A small CTC audio transcriber, trained from scratch: log mel input, soap at rate 0.0017.
Rows from block 10, named by matrix and row number. Each number is 128 + 32 x the weight over its row's rms, rounded and kept within 0 to 255. All counts start at 0. Numbers have three digits each. After the name is the row's rms in percent of the matrix's.
# convs2: project pointwise conv (model.blocks.10.convs.2.weight, 144x480x1), inputs 320-399
convs2.0 102:123137183142128197110117144138092126152138117035157070145141095131128143137165188094105106103166140108138203090142076144142189158157204113095056138144061138140142091078137134071160144083112153118146072127129108154134149132148108123182136159
convs2.1 099:093105089103185138130126125191100172150141137106079145120121116093155090108151114120138062158125155103097137162117167138109121114093148119108061182111097101128116146111160099090079182152040121125148131135113143104172114143177112136201130132
convs2.2 098:136131156146128096128128076079120131091178109128124128145106097113126089100109047135144147178169157132163151125103112090156116127124151102021139177143093107155158138146158068163094143140146157155089106107137105083105133094114100119119111076
convs2.3 103:128145133136131099163099128113099113172151168127090151181108186118150093137116154099079122137172141166116122146152122150121070158110161100106127149152151116094138151089162096112125114091177107131130135202146108098156142133203142144153117123
convs2.4 099:143174085130132153120110150103121112097155152183158157104141149112128104159050112139130186121116188102156128125154155185123172146120130130184089131093137123137132061128135100149147171115139138107153136106132162140124136100137209103133124105
convs2.5 101:148109103212183141073097087122134060135096127149100151125128083102160073150148106103130184147096108095106208107153121155115061102084092083096124079105110158140127082159145140152130136164110133111134131113128044154086163127135147133158121151
convs2.6 099:162102133124059081200161100110125100139078159175112143162140091072110127106148147162138112141085083138156143157125128082127131159095121131119104169102147106101130118198141128145160103124061144125121191128153132101148124094144108161197159107
convs2.7 099:113110157150159064128182115102157110151141156148136127092126107102108068126130089108103129109159194077112113055132122165157083099141132102155146173077096151119129102111104082081173095123118129096138184141097111110106119192107207129146151088
convs2.8 098:119141125133099100192164091126133158174108186139120061080149088137136132130157188124129164158148134147118129155126109145042119088133123099149091173149167153118097142178142163200135054094108163136085126185118157147134153065084135104156131135
convs2.9 101:101129141082144105140127175152070074135120160145160117134105083168097142142170164132079121126122171192133127150098100056145135121134147127156059128154089096137153123132130148152144129118163172156073084144090108095128153213169158158139173107
convs2.10 098:086148133118127131145156133180170144100180131141054127064128136129179130071090116150095121116153145133110149155151188159175075154147156114095110080073120112159161171095165115110105031098105098102117075167166135103155108095038208167177150131
convs2.11 099:195128102181135164146127146102132155156153175185068097159165143101111126136160131152126177130146105161130095141190162134092160096162166125183103198103112106131123152137200103079172152125132132078147134180114137026141162101113031133132149117
convs2.12 094:145123118162153119168131123096116081145140137143168096132126095193091091120129112127132186119099100141159154216088103156164133132148115065145056110081121117141176134109124095109147164117134143109137149108093134149154082121158122103131137097
convs2.13 100:088127079127144109152085105118083175142166104174146118119197152067123124111179119144116123139202138145143162093111162078110112146179095141119062170150086142102120132086151154087155111157103079149088150136133126109102153195115056147105128176
convs2.14 101:118086091170128118137123023191112138132155100148127074155105088149164130085085135123103202142137119084100113130142128111174148143150183106110111138153209111104120117145187167142143101138145114159098133112089091106158166138140128103093127121
convs2.15 105:115145170094088108155158170072084182164082130063107142100170117133133176145094093093110140119128138099114135155113073145100144143159178117138097146089155114152147056147166123158133125098107150130056119184136082178132131065059057117111170078
convs2.16 099:120122156110160134080197138077133129129165117093145146100175145138116122163167115163094134128148104090142147107106104198165067119131133101057125170152154147173143103115115146142143145103105132109084116128108115154070100145184109086166134134
convs2.17 102:133137123141108115108127147123178147144213147174123109074051100147135125104178135093164114094090128122106167134163166171117052173170130101163075133165115129106075086123163163127172145128123102115152129107115157112088159048066065155135128122
convs2.18 104:175078095087123091174106174169168191086132115120149134100087122170109168111126104112146135158120185096119100139128100124188096109117169124113187124136091120153171125116128126172089078135115115134170143108065159176159154091194114094221120108
convs2.19 106:109124145147127155081136167051138128107087102130131112154163155147118191137095126075144106151146130126132061117167124135080100129163104089167118158129089044119168148120118189154155121149135152143100116195162096122048074053151145089124169168
convs2.20 103:160148065124175132148093144135128092107167107099149133154089084147116119156130033123139135148157175142133174118081159098055167076087104120105098133150158089089116087110177068134154095115133159148136120117140119108134160137137097089125140180
convs2.21 095:132112103116079063103048081093114144136157105192120147138188119144025162075135119189114121134121107104106144138069165102116085143129135135177138060132139110185148087093122125134132145173090156095172088133151149125141147176113103147113138114
convs2.22 101:090120126100075082129140105118125129141113151077151150122058127115127138142115092156135079161111059122150094085101186113137112110127099123186063089107112087125155153099198130108132092109195170117094153165086093122042162171162070180141070102
convs2.23 096:125135128150141119105159186144129111141145178153129086112211163143096116124086170118124133159127183168147105064165114137134110124104191118163184085157157125153152126123095116141139164164126152147117113172098127145149148206106134095122125092
convs2.24 102:097112118116161132134193100130169107178128114120131123180153154103137065125105097158047119108125081145100230137098116150069142127124102093095100216112096087097120091128180056091123115184104100099106080060145156137133120109111078110120106112
convs2.25 100:120145141107099136170141130100142123135168169094163092130168128134126090111163180160113118139131125058118100167103077147096169122124099135143150129074135151138085083144153127111108095102178115189086161203193138126138160154149125161179161139
convs2.26 096:091180135091168112132124082140123212122142118111070102097155139152085166204149082164097117111085136077145125059144051119155059118134181126149150110149127076211136138101104078126148115143125144142103175113187104145164130160123148159141124164
convs2.27 100:197158138149081151063180121051136139060153112115178068161127126130146093165136107130149147128137103141130148144106116195103122155099148126156105146099155123124144109132146145136146108167120133158147153145118209166102128091145120190110158158
convs2.28 099:151138089159153104172146127156130128171111065114119153141134149118077134107035124193099126110105103206132144083133100152128182150131136132123052085116150130149131101073100134109128081105156106124146133142134171168104166123123118176088105128
convs2.29 102:099142143094107152029145117136114101110187170079147040148174148110149119086191169120168117092111170158080152147112135106177206142154073122116142132070116080105093130107168164180137105160143123173172153097143150105133123114132095195173115161
convs2.30 104:138153106147068080123146180121094113136090116145143168130056137113130162090104122117165138140106173152151068153123103176095133123096042099099145111121123083085169126105126122113118137102102139137120138082141048123117142127137132161140100155
convs2.31 101:103139132080089155107146127149133185141113125168165134152163131166060117083140154134135142160069184137173130110110093121075112058097091140158114166104131090091131120134131111120076130169147133102183114161146174122147166132152133107108167170
convs2.32 102:130116133129071084151124133148130139094151133174062174133180133154147141118146109130120140123102113128122120102126099120093133121099169132167033150097128105135120122123181104175107097093110082143107116187143162146060158109139186121080183077
convs2.33 100:110171134159143127141121124137163117023128152172121172121166106109148078109098221090142115168148132160097134115114094121092100117150150118095187116117118147115111100105140182183155188134107109178113152145103187129152113146070159085086132067
convs2.34 098:109150061129167111182184115144126087115128177136141149076188098132097138185141139079079103126146154171120162163130160148104167174150123157145106159169137158101108126106124103113157194121136182153120151132147111124140097123164119099127172147
convs2.35 101:164173086140090173200122099071134093114120098127108113140182121089116141185134119170149168158149148120108141091128152121146101148136158091111119132155167141150190115136158132138182116137136142188088159122172097124164120120182132130104120163
convs2.36 098:111155144131157129182075110111157153180098126134058170111130125108144187207147148085124135159137171136148097148152144092132117142150086060094157146112138137147083040156107101124145123083127149152094106142076178137153079161143165085171098101
convs2.37 096:151187154206163175113179127128177118065166134098143133162085165170130096162097151164154129126142126087114081159123136133139114189092153119101105148145127117150104115120109072174089143149125139122152115149145117088180194162106100124195157126
convs2.38 095:089122094110053179097140089149107115124173148204144105052072128118143128118145167145155164131139072096060104141112166145127155163161085122110164103158097139107147113139144161093106099146138140134130108103118144097115088127177141093137085101
convs2.39 103:087096147122048100132177103154066138110140156093104163104175153148168094137163194094123137075097140127091137099154132155089166081114117129080121133138108109122129141156152131159132113098128121147165149134134159116106103113157156116151143154
convs2.40 098:159171183115165161099107118102156108125193142186063177111089159165138206110131135133115134126153075098131133147128106121143126134076106165062114173140132111102088114128123145090083160179150142147140102130109114115170102070156092103150153090
convs2.41 101:121097168079123099124152129088218122049126145153118079163123149149136103148099188147145101095135156134132195112182128147126220135165148094153163136177163130126095148095112095103113118165135133108171122097167088064119063040153084118148096152
convs2.42 096:188087138170135106148105103201073133137079130211129081127162134139160132117163100117150095116129140134149082153102181110110143119128146121081170107105069175154145102133099112110104046045180110118120101135082173135131175120142096173118101114
convs2.43 100:133146104120121056068075166165129147175107154134120124168149173155163116183149094137065122084160124182109120139089090153082166094177168097107150131172107062120168150139092148138161107069076131108125131099090072128164110194100118121147146170
convs2.44 100:186120086091124088083117132107145110141175146143135108120123160076140138161067145087112148135139153108149137087136077156158111148115117100070100151135113107100059148094120174031102173138112112133049164153122098158146117130115133130137151146
convs2.45 096:166105107143114116139170142113109112069175153173078113149148093116162134169151104115144105084104083143099129131110150132099131137111156188124136180086109149172141145133113134163158166123136135152120076196105159115125164105154202126092231168
convs2.46 094:146172163145159093101094157145108151158112123089101162076081114123156114132062135109099084103133202150078114161129133108133073087101146151128087141139136133086166122126143085158124103100148138107113151125093102112173100150118077147115084145
convs2.47 099:121143115089112091157143144129129124169085158124062066115160119153183170109167156146154117118126130173145136057097180146132115146100126063118106110192143113112141133137137066151156146144102120203151107139176124161132070123124095116083103123
convs2.48 101:137114203147130092149135144065143147157160087150132168069087136156111127137124123102154080141158143115078171168177135112154061108138132098109168130131060095109179131116068108115076081139130124076104206118132117135159070036147110124081095099
convs2.49 107:152108103121030151154145154115120092165150153166183141113136145153088190169133146101151162133135209123101119125090127161148177144102126139176120089117077135157099096167122085115147149102140128136152150120116113110125115124102091121129132143
convs2.50 106:136137117115108110097131140121080164126123113115185168166083132113156088172180201134123104150119153142171077138120156132095158153133177132156109084155075148130154118145191145093121104151091105121112135072118181190174153145118111126113090155
convs2.51 100:170136167132137147073082120133148145166156132146052121099064183175140162139205164105105116171134148210092153166140106067164063139118119156141199111169137125110141112147146149044152142127116054113160149144126098168161125089117186124154123161
convs2.52 100:139149125122141111074146070167141160171175097112140137110128170112117161067170117151075130118104138099128079085120140155167126117144113139122155142178115161102117128080080138165175228126124142181147132111088195119158098167112096114154188090
convs2.53 095:140158114102097125152124148161134163142119150123158155125172161187096149111065151114165155175139134180159132116137141161085110161123139097068116135149075124110144150120136121139156129146118119148048140138154110126158127141156177151129158102
convs2.54 101:162114091119137132144145105134113072167125145138100111104094108155058120102148129114110130126100145172112115162125028094108167197144094120107124179123150172128107097128130140110105114154120130133128207152081094147126149131141139057164183115
convs2.55 100:137139127171092159098102072073119127156077110123125157127105140124056174114143117206070174134105137089119137179101136177104146141138119111104040095211152110124131132117160079075121066111104119106095173152113033113129134060117110132147109125
convs2.56 102:127124087103141148155189174118101165121147152166115102104159161158151105176120131136112159142113123130145121138139126166123172133103112143099185166135153174093213073148207053111181144108128112104147142189061161111133136107137100113174165075
convs2.57 095:204136111142146098100117134098139108123106101124163144127084169094094135132145122146107093099102166110070136141103141141120136142105132089133182119131170135118134079181141193104127166162106133126164112149132111202138092179124138146083045112
convs2.58 106:119152150176161114095143199078130123084088109100136141097114122119147124089125118108113104101141098102097055090136069147146115183163150148147145139095146189169139127089126136125117068126078065143186123174102168113112098085124128059132157106
convs2.59 100:133104125106084148135068112153070067123139126064095112141154123168123147068100119146139155144149125122104089105128175103118112120054160117159168122074121096113147124146102143129107120112127065115148149140208162078160136122150101134153093156
convs2.60 104:106095126118167128086137163137084159069062126114128145072117099151165106126123149103071149148084153103177175140026135119106134133151149107158100124108113140095140160162150111099156109101120121093103165161131105111085090073149186121116138145
convs2.61 100:108147113128119120130103148102119117185128101104080157114148155160111085129124128191101110132164123077122123097088143120117105141127085110169138127150165137101107093154120135140135014122146096147169126097082107198141142140150131160051138124
convs2.62 102:100170084172131182129113097131097060136154163145188120112142144068121219107130108112046145104146125157124076146152127110070100102091148060135114156070156118085172081176148138150119069115080137127087142095117125144188112118133101135097080131
convs2.63 098:156115127168148146117111120115166084094089117138115130118133109136166080172168128082176105080126141105144111153087121106071121141092131143111096113118119103178093182109173170148146101107151071110121138145161125124137128127074191103093129152
convs2.64 100:133133156093181173091075171113123068122127118186128093164081155124133114141141079141085181109076176083116156080124141096136072116104112169115158077098122132120119132081138156156154141154137110123098131175157112077152158128170144137150180098
convs2.65 090:098094165194108147080122109153187101105108130145142147078102110171167103124137132132157152114117111156133145083126122138105126124132175128113127135093076134110091145116150149108137035122127158106167165113053101110049098135118147120171041104
convs2.66 101:167113124172106097188116095151159131151115089131170119146100088124175129187133181168130110143139081040145174108092125173112105132082128106074154127113118107142146138135079087174117107098099148110177165090105124140100080099160143066080111130
convs2.67 103:094140133098132216098139165154076118104165120163088143071180129131110096120129156146103117094132118125154100123116136105101109143122139116097133148140134116098165162120142097113127131150154170120136127143143125169115121133136237137170092176
convs2.68 106:091153145124125120163147151136136170117163129124135092132116100155064189080112134114137137132096077120131169096104171132092178117115097097124157119160074071168103107146138133168089097119188135125058206043125136174178091149074141135118054147
convs2.69 092:090127150133152177141173148103135171142076169120156164155161185152115196144153091163095155079154123112110126118186095140106074128159125081079145143103111096153130101132138101070119148121138147130179136220189130100131141113120040122125079142
convs2.70 098:154136144140146103097146172161119151142116133127117132176162120166149143106149153193176126108139179162103152124138129151114149181104144195099075098130107105079112123149176147067150153128164133143148148152090083195026106162121109091093127156
convs2.71 104:200179192133155155106123123106152124132151174117114109197149140094184139164119155142128134149091138118143068123169053159159132144128130129136104093127173173104163140136161081135121070170143197115150133155145200093121199108094192137132130163
convs2.72 099:195177106102110085090161125072108127121179111071111142086168157143103146179156077167118088123101127085082184144147091103075152092128167092119149107206125134146130150090136070143104113154101139110161108180158104155108168137097079139133136073
convs2.73 098:182127137085136096142166156103091043111098158090084146076127106113163114113090137109154078129152140074169104134143154114145085114164126112100084089164171141139106155152125150112179160096123069056214110113098035160149137120228085098098111130
convs2.74 102:097182110154117134111125110082117105136159178083149118099147139168131118146131150118116144142110166112078070102114157093140089121100090099182136055124066101107119141095114168144113113075099154096161117127083118148150126106176171123150179188
convs2.75 099:076114152133107175151133173159154074087080116167093128136102156133150181165119132111124166147118127162110100101123111130138080090175153087098137085070201141121142161080167133108158153159105124124066132061083183165133173148102107117099097111
convs2.76 102:146112157082140143126132101181146116193127159150147146077145146160151076194162096100157185145133094150129140106111122144148123146121148119145205054079077021085175112171066092121110216051183102156185127107141138175176117107136139114094125119
convs2.77 100:113156101095080114131088110168114171145106147121151102128072109140108168056177133113111143095129113108160111094149073134121109127115170148101063132143084147179121141151150152122080128174146140175158120153167167151143145150147109124151140120
convs2.78 099:121117114087116092115106097132081148132136119145146106072134085065148100097114138123174101132116185141122169058137110187099045111135139083133202132170174157138160150190116095106167164174142130109088136116138163100138111177244090127137159062
convs2.79 104:125157145115104048086143130119115149141097153108157169139152145093120150188127124132168147176092092199137099149096148131196202135060131186123059055159181147144130107115140132148103087103106184101125103162142095142149124117159166103186096122
convs2.80 101:088108101127166156116052126121143109143137128142101129134107095164159138122154188144085182119124110099055151114112138214120130116155155135098081103115142179119123120124100124106152103090086071138165170161126164165157193098120117134134140112
convs2.81 101:151087117116145184151115172143102143101107109099146104126122150128175239130138118126105091150103118137113157136109123104145103159088119108146211106141126101170106199134073126107082151145142074144131135153115125087126104111120112121138194138
convs2.82 100:139173131138159067132123122120097111155124031097140132110110095122184182155178131142069164136111045150122098068127164115176162161080131080181075157137152137117078185113130150125122121081117114118205060133134099163143160127134163153126109122
convs2.83 097:078068103157069201124174157096119097180123134126184092118178131093124126097136117084140175141147063136093108090100128098171182132174158158196148145087153122073129126141156096155122162069163164148099133138133146170115123079172126124109101149
convs2.84 104:115159119146094118150135097096129105157119122079120148155102116151170158137083146115147088161157135103109083121104169118117127156096069147168092112060102143120108087146113082092123108097171089076163162171165167119099127073115166187111104115
convs2.85 099:174081164064099190142139137161110160094192119130157160146126105134146102128092055123154108135132076129099105163144157144148211135116130139144024120104083119125120095088189100129110066148102114069157125120087117138116129154137083072109129084
convs2.86 100:115166121179139102157151153188144153146157115171084095129098123166092132050071097126154154189130093099154132128145110137089165149081080184101118063152092099109167207113122138121171083092107134163113179173104073105107091103131114122091176157
convs2.87 093:124152120095158169123137144136081219132146110100152114119123138125111129122132157150143098075078165094125108142090098118119115123167121111113089089187127086139153181143068119124148123163081088112135151132099150135063107130131140145058149123
convs2.88 100:140131101127087154187134161137195107131122165164138124186112074129135141129131135138173054116081137068113196179148181130100173118161156082109111077156014159134147140108116164185099124175134142153168118125085099176136116151103120107063141136
convs2.89 101:096122125111084103127118115180105173116136146148108120138135097193091136130123072122129178151179151113127122148112102135138125151129123108146090123130116073121140168157125070182145050137162155132143126031103111155089168213176190170134142135
convs2.90 097:124156124136119131175125135152209133103128136079184111159105129087059146131149153081152102168130173109145102173147094133133094140201164191090141162191112122084125165134191117105093015099119097108105166103054159162163122135148114179112132096
convs2.91 106:110148150109113104145186151128199186092109098094114092114053149125087119164075089118144152101112158084157128142090148154063149128146144220094148204085113131167077097124135127135155096172111111130127089139139092157185133177098152112097140139
convs2.92 096:165140109135132141163147185109158105182069044131114119132105164132137141150111156157136166124133112118128111119131100076126152140080138151101144160131109115190119101112132149130095133171101151107132145202207202153072121126176124082084172161
convs2.93 105:146131121180092135125117106108143096159106127109142135121118140148116076118129189132112124148164079184136081148112130113156110122173074111135118082089059110078138166121177155119153110123132061123128136107073133134078064112175185116096137154
convs2.94 101:120115123099150102118098112111087110138113097116104134132148057120118106095103098119144162123164150130120073119112083122154150109103097115145126167147115124178139180082118134133183145148168129141141110152092158098098076097093114131143154180
convs2.95 101:155129122146116142164174129110113170136150100173142148163096101107197171079109153089127136128076123155095209123157136113163083152068128188158114163090129142128158163128108121099166072102104114104155150118112132116128155144109117100129119132
convs2.96 096:141126105098096118156051130116140098153121105192168143128124122168224175102168110144165104110142186130113097127114113130092102178095117184131139173162160153081103120084125157110117149151133144159095173182117069186144149127112154112116188139
convs2.97 096:124186085122122211169169159076093139150167075081096185116157177119169122143138142128117084210150136152123119125101069105168105133116154152081176159150148153115135163092116157093160181112164093117155138156144094114086160133092084162120161160
convs2.98 098:146196165153134100137112124086130130122149192117170147146059101090086149146190099157172122123148157121116143142128182103186173145147120148124116177084102139126131104171198107131133096103144143108136118133142148112163157115161093134093129159
convs2.99 096:038092166163094093094125062088143143123176086109101105209159128118144186143157109130138160121119123143151159144141184097078190097055082129124129130129118120147142162216132145056147167113110173143171144074117146147083153154138117135104116168
convs2.100 098:161097159103167090146176148121156075148115162125129156059072110146112149136123143142154091161110156076145113134102108107082163144128146138087074139200106148124121108108116160110115150125148063112104140119152142115151175136108169067139112105
convs2.101 104:127103128090097106124094108181173145095130118176165130069114112120195100102130164156142109119108180107125077125146135121127120089083136156161086176135137091145153163154181111154168109142159098121159093124104163131122136136175119153083149139
convs2.102 103:169134110192113103112148094107117126060166155150132112089069133131105146156150113114138172070104180106065160071131147091145118162106127091165149105095173114107102106179157100097104142163171158089134174083118068140124117083142084126066124116
convs2.103 102:141182093112100117149165096113164093149159071091150105115146138077102207043169130149139159086106149223097128081131131103153089163111111125106047213159141096111114125123167086174137179166105094089163175093135063123185127109072127147098102149
convs2.104 095:082097121188152084096129156130066152165068090097140184193061071099138109106127071144134160131147117128164121180172118083142113173135129131106075105066152130157132134099135086155117178098136104081144141086189082129122124103104089150121188130
convs2.105 094:154141110100107128157140138139144078092152109074100128091147137158142143162112099186155209106148074097139134189146042202103137086151161066164107081118196133096152098114088120122134133139171156131151149072131162143092075079117066110111134156
convs2.106 106:106141137114087145169127133115151179117168149106130124068033070104135117109110111149141167156085119145079087163152129191138186118114161142116129108111107119065094136119147121123126170127114130183137106097087095130142108114136063072088150146
convs2.107 097:119148129126154120093140135082131133172145169189118123144090166121206212139131168165066147144161144145146178117119138108137157123113154105137131112128096134125122209116167128174148126068086165122176131138148152145114102172131128143138113164
convs2.108 100:177079099104101160125150149107134141181133137099111170122174156113165172122169104127136117174164166084104096098103061113180133167186141150128110154093202153116088142097130109089146130119131146200110145114159168137088078140184106143115132161
convs2.109 100:140088120127112149136128077148211192062129126108062091112113168085147118069111176171096120191065144184084103076123142109108138120141113070097118101016137134124150124142166091092099103162086140120078132157134081139121142162138156093157145099
convs2.110 103:129072098135109135121162107175163126167111112136084156168104115120123114068126137151120101103129110103144088134110102161098184176101135097107206149092116134068175122129134132126120118114106113145179139034115122139062116059114103070087130151
convs2.111 103:098120176127111097151140153114181105126178149133123131113099108077136127162135121127128147170205097086133143115124148148143133071186209122165168130059120141122137132164175123160182140137137165137187202150158170145095066142122143127135136112
convs2.112 099:168117131146133118160119120148084109163131169105090129048115131112100126161106186145145165169119089104134157137124110142119156143091161128150198181135192113145146091117178126088096110124154118114095124129125183075143152110111103082162078149
convs2.113 101:144176188169199077100135122079132060179168048056073089135134154166123132049125093109102117136140094134154046143154148104175112114060158106107142097091053132151135201140073070087147163103097123141128119175154146127087121066114129105105166165
convs2.114 102:141121107161032103137125181126124072119102115131144185139122075151121148144125095153152096154125126188062093113147096109105182132126122112156160072147146128167090177107133142127131174152185160124148146180130111208157173114132117111152161215
convs2.115 099:139102117111127113175176156103163086141070159146120100135176124160116105124141160093177110110120117121159134168158093131186134118091059145158056089078070127121140128105144097164088156150088089146157158126123121158148112123180139139148125090
convs2.116 098:136142118145073105127149094159140122106198150100109064163152141093129100186044161143082144105104101152102115142148109133096106178140159103129155100136127107069120100146138111146156131142111145144057100134126153093156067124098192094136108098
convs2.117 094:168163124174183146143115139060091148093162206089112134121154078093117113194158080143112153130111101155145115145121073086085133151112114147125217145136097164149055184104094127118174108109164122177097160144140087126112139163164068160192100101
convs2.118 102:134168152100141103169140176110129107141129196130104097153135120125094094151133172158145109121125127151143165172122096136142112151109075157097101136147187124105145142102111079097166133144046112122126130135136120093136129152146145154175133111
convs2.119 098:090130121126122096113113180128185164131085103123127112093150154152112140146118133087183165105188095053079133123123187077129105133188095102116137104135106095117140188125112103150144116096132180143058156122134069164107086108106123061056149111
convs2.120 098:121110106165157133133133118109139173102129178118118118108138152199118118143196146117136027114133120084092096080122164135131154128172138192103201156114065146207149154105135115169137073117079163090126174116155122105149116145143094104157138167
convs2.121 105:134114131119193093125154144145140142152136061128094077151102116111119095139145118121088098157144217124155155168154175119078141100082133150063156125134131085129146105132103078135145137127115149124129068192149113115115170117105116083113108125
convs2.122 101:087146132140153101148179155134063094089124155145183142139109048067158094085089169175143118076114112137133150161134153118073105125139138115127107128054154111174072087127138070132106123141103143079116103133155162135159161135199091111196108139
convs2.123 099:112168184130180176150144092099107091151110156119090108200155120135151130171113141124068111165150143104069067142119056113077098165174119110116177094091067106121108122092206116089129126107144180138087155154127149141138110166106156072142121133
convs2.124 101:142147135110115097140090093102167105179181107156097127182098124112132190157116105177110151086097137080131082197153127115152128092131039091204106104118131110134074073129133117169069110119139124134102089105038148179117116180055122191152140092
convs2.125 104:153124179128104174120129096158113145091106143108102201119133114137114088139146142147164133101109128117139099090112102064110157141141130146105079131199144134138115134121138114091096122197093144115049127053120082145133148172081136136102119163
convs2.126 101:176110122136159103130131185102083063095128135145169182223097099141104146080133093090151142182095171099038157166066130124110140075108076102176118142124162102139098139134170146112127132118141129118090123159085155167192112105157160150167114107
convs2.127 096:164154094137148113176129151148151116138195118134111112117128139098186100100131144170117126131099110198147127187138141069136139161094126100177075169097110157087092113146132080129141109120119140122153149147138170088088164133124026098102183174
convs2.128 097:154141128124140116092092105190083106112163131149114116126174123120121121108141151152152162135182142131122172109114095176132121113128113071193086081130143119069207127138057131132161131147132179166094137170078110119166086138094098103087196150
convs2.129 097:165085171087152126082132114089123120099172167147135110186108200127079088125098150120154162100112129111148130139136142107092132126125174130080140187130142132087088168146121149168120106097172116165103147104127126118128098192107145162118137109
convs2.130 103:159109109116105084087114122122138162110133159094118125168191113119086097116060110089152114124132191109065114069131156145107121155191098143106118186145114131107090158151119114077131166117108108132074118138099131125146135124069169124156165185
convs2.131 103:123165108152164113149165175115152071147130102064135180070125120129137104101151146117158146126125122155145098163139137106088158162128167100063129081087120156100127102192146067146131182163177146145093090174102175139145134110163122122144113094
convs2.132 099:112124103076173192150074120147108100120152098161166152144152119170135151108141104111087147130118096109130075149181130111081129112147123124094135134140144165150111128133081129139153187163097150134184119135109098189160159237128093162151099143
convs2.133 104:131133114140123150155117168193140185131114139093104089118140160142148183092221087116074112154113095148124107103155147062161083135082149146136116115108157136058079072128114117169177155153098085193115144153201055085117167151103184174085100109
convs2.134 105:168113077137098083126175128155138097173164128150117169107143168175179120195148109135161116112138154129131148119079152129112145120113137076114085098109161121099135130144154105107118154149078142090071085205174161120171191176122104098093140131
convs2.135 104:112126113113132112106106171146145200183028118102103178147104129151189151103152160136100090138131192176156127115153129146170155144146095098145125190125139078171153140101175156149112056148150098120122156142081175096093120087112124112074152174
convs2.136 099:173118098108163125127090062167134131073098135101083149108184112141135154116126116148146105117105179181117162089117095164160096140115107134154098112105167125091205097142177116097191156187037170152163101119152198071116182113133130098149146141
convs2.137 097:119165126123179101134130133151149180063148166097090132060135107131132172075090116169165096135144098144122125125119120092155125185137119126099081122128084142125115182118164181138149140126154129130127131131118180098051191150184174166118187139
convs2.138 097:178082123161144110129122133054201142166168134111139097150120066152104079108150094114113114184097100138134132085081140127115191128157148141101150128089106093144152160147131159137109066141083103129147110143111168121088128098166163131182079134
convs2.139 103:126130101136149125133181103160113126127116063084144191029076163120103169116105076182093108162116101096121197144121143145099127141158140186177232139160144161163110110126102171139193091082176151082105126106099147125076128100141129137131116179
convs2.140 099:147119133108136163125151127091082125113106070125132114163129139086132114147125093085128168116159103178116211165122136182147129152081184108154163171129139144157142098167185103105148137096181162154141113132118061156082095119211143110127187049
convs2.141 102:091147180119117106119150146141065048136126173089062079096100173155069114102139151157145136091136122171165100149113122150083113140098143147105119040135101163075133151162121109108192156114118087080079176117190145103096049148038144134101096117
convs2.142 094:133153165123175138140128136140084186106098116153159163137134106107143104153152110129177102163148094060105119179081095138139108160212194170193096150134131135108136123171147141197150111113172118101154069141167066165143186153054133152206161127
convs2.143 101:115188078085125118151125161116168097094063144136126128089118095129082185179144088100110054132101169126147096078122151143094038163137119097121093165044114149079097081084173136124188120131108164053119156092126142100126150128114100123128117155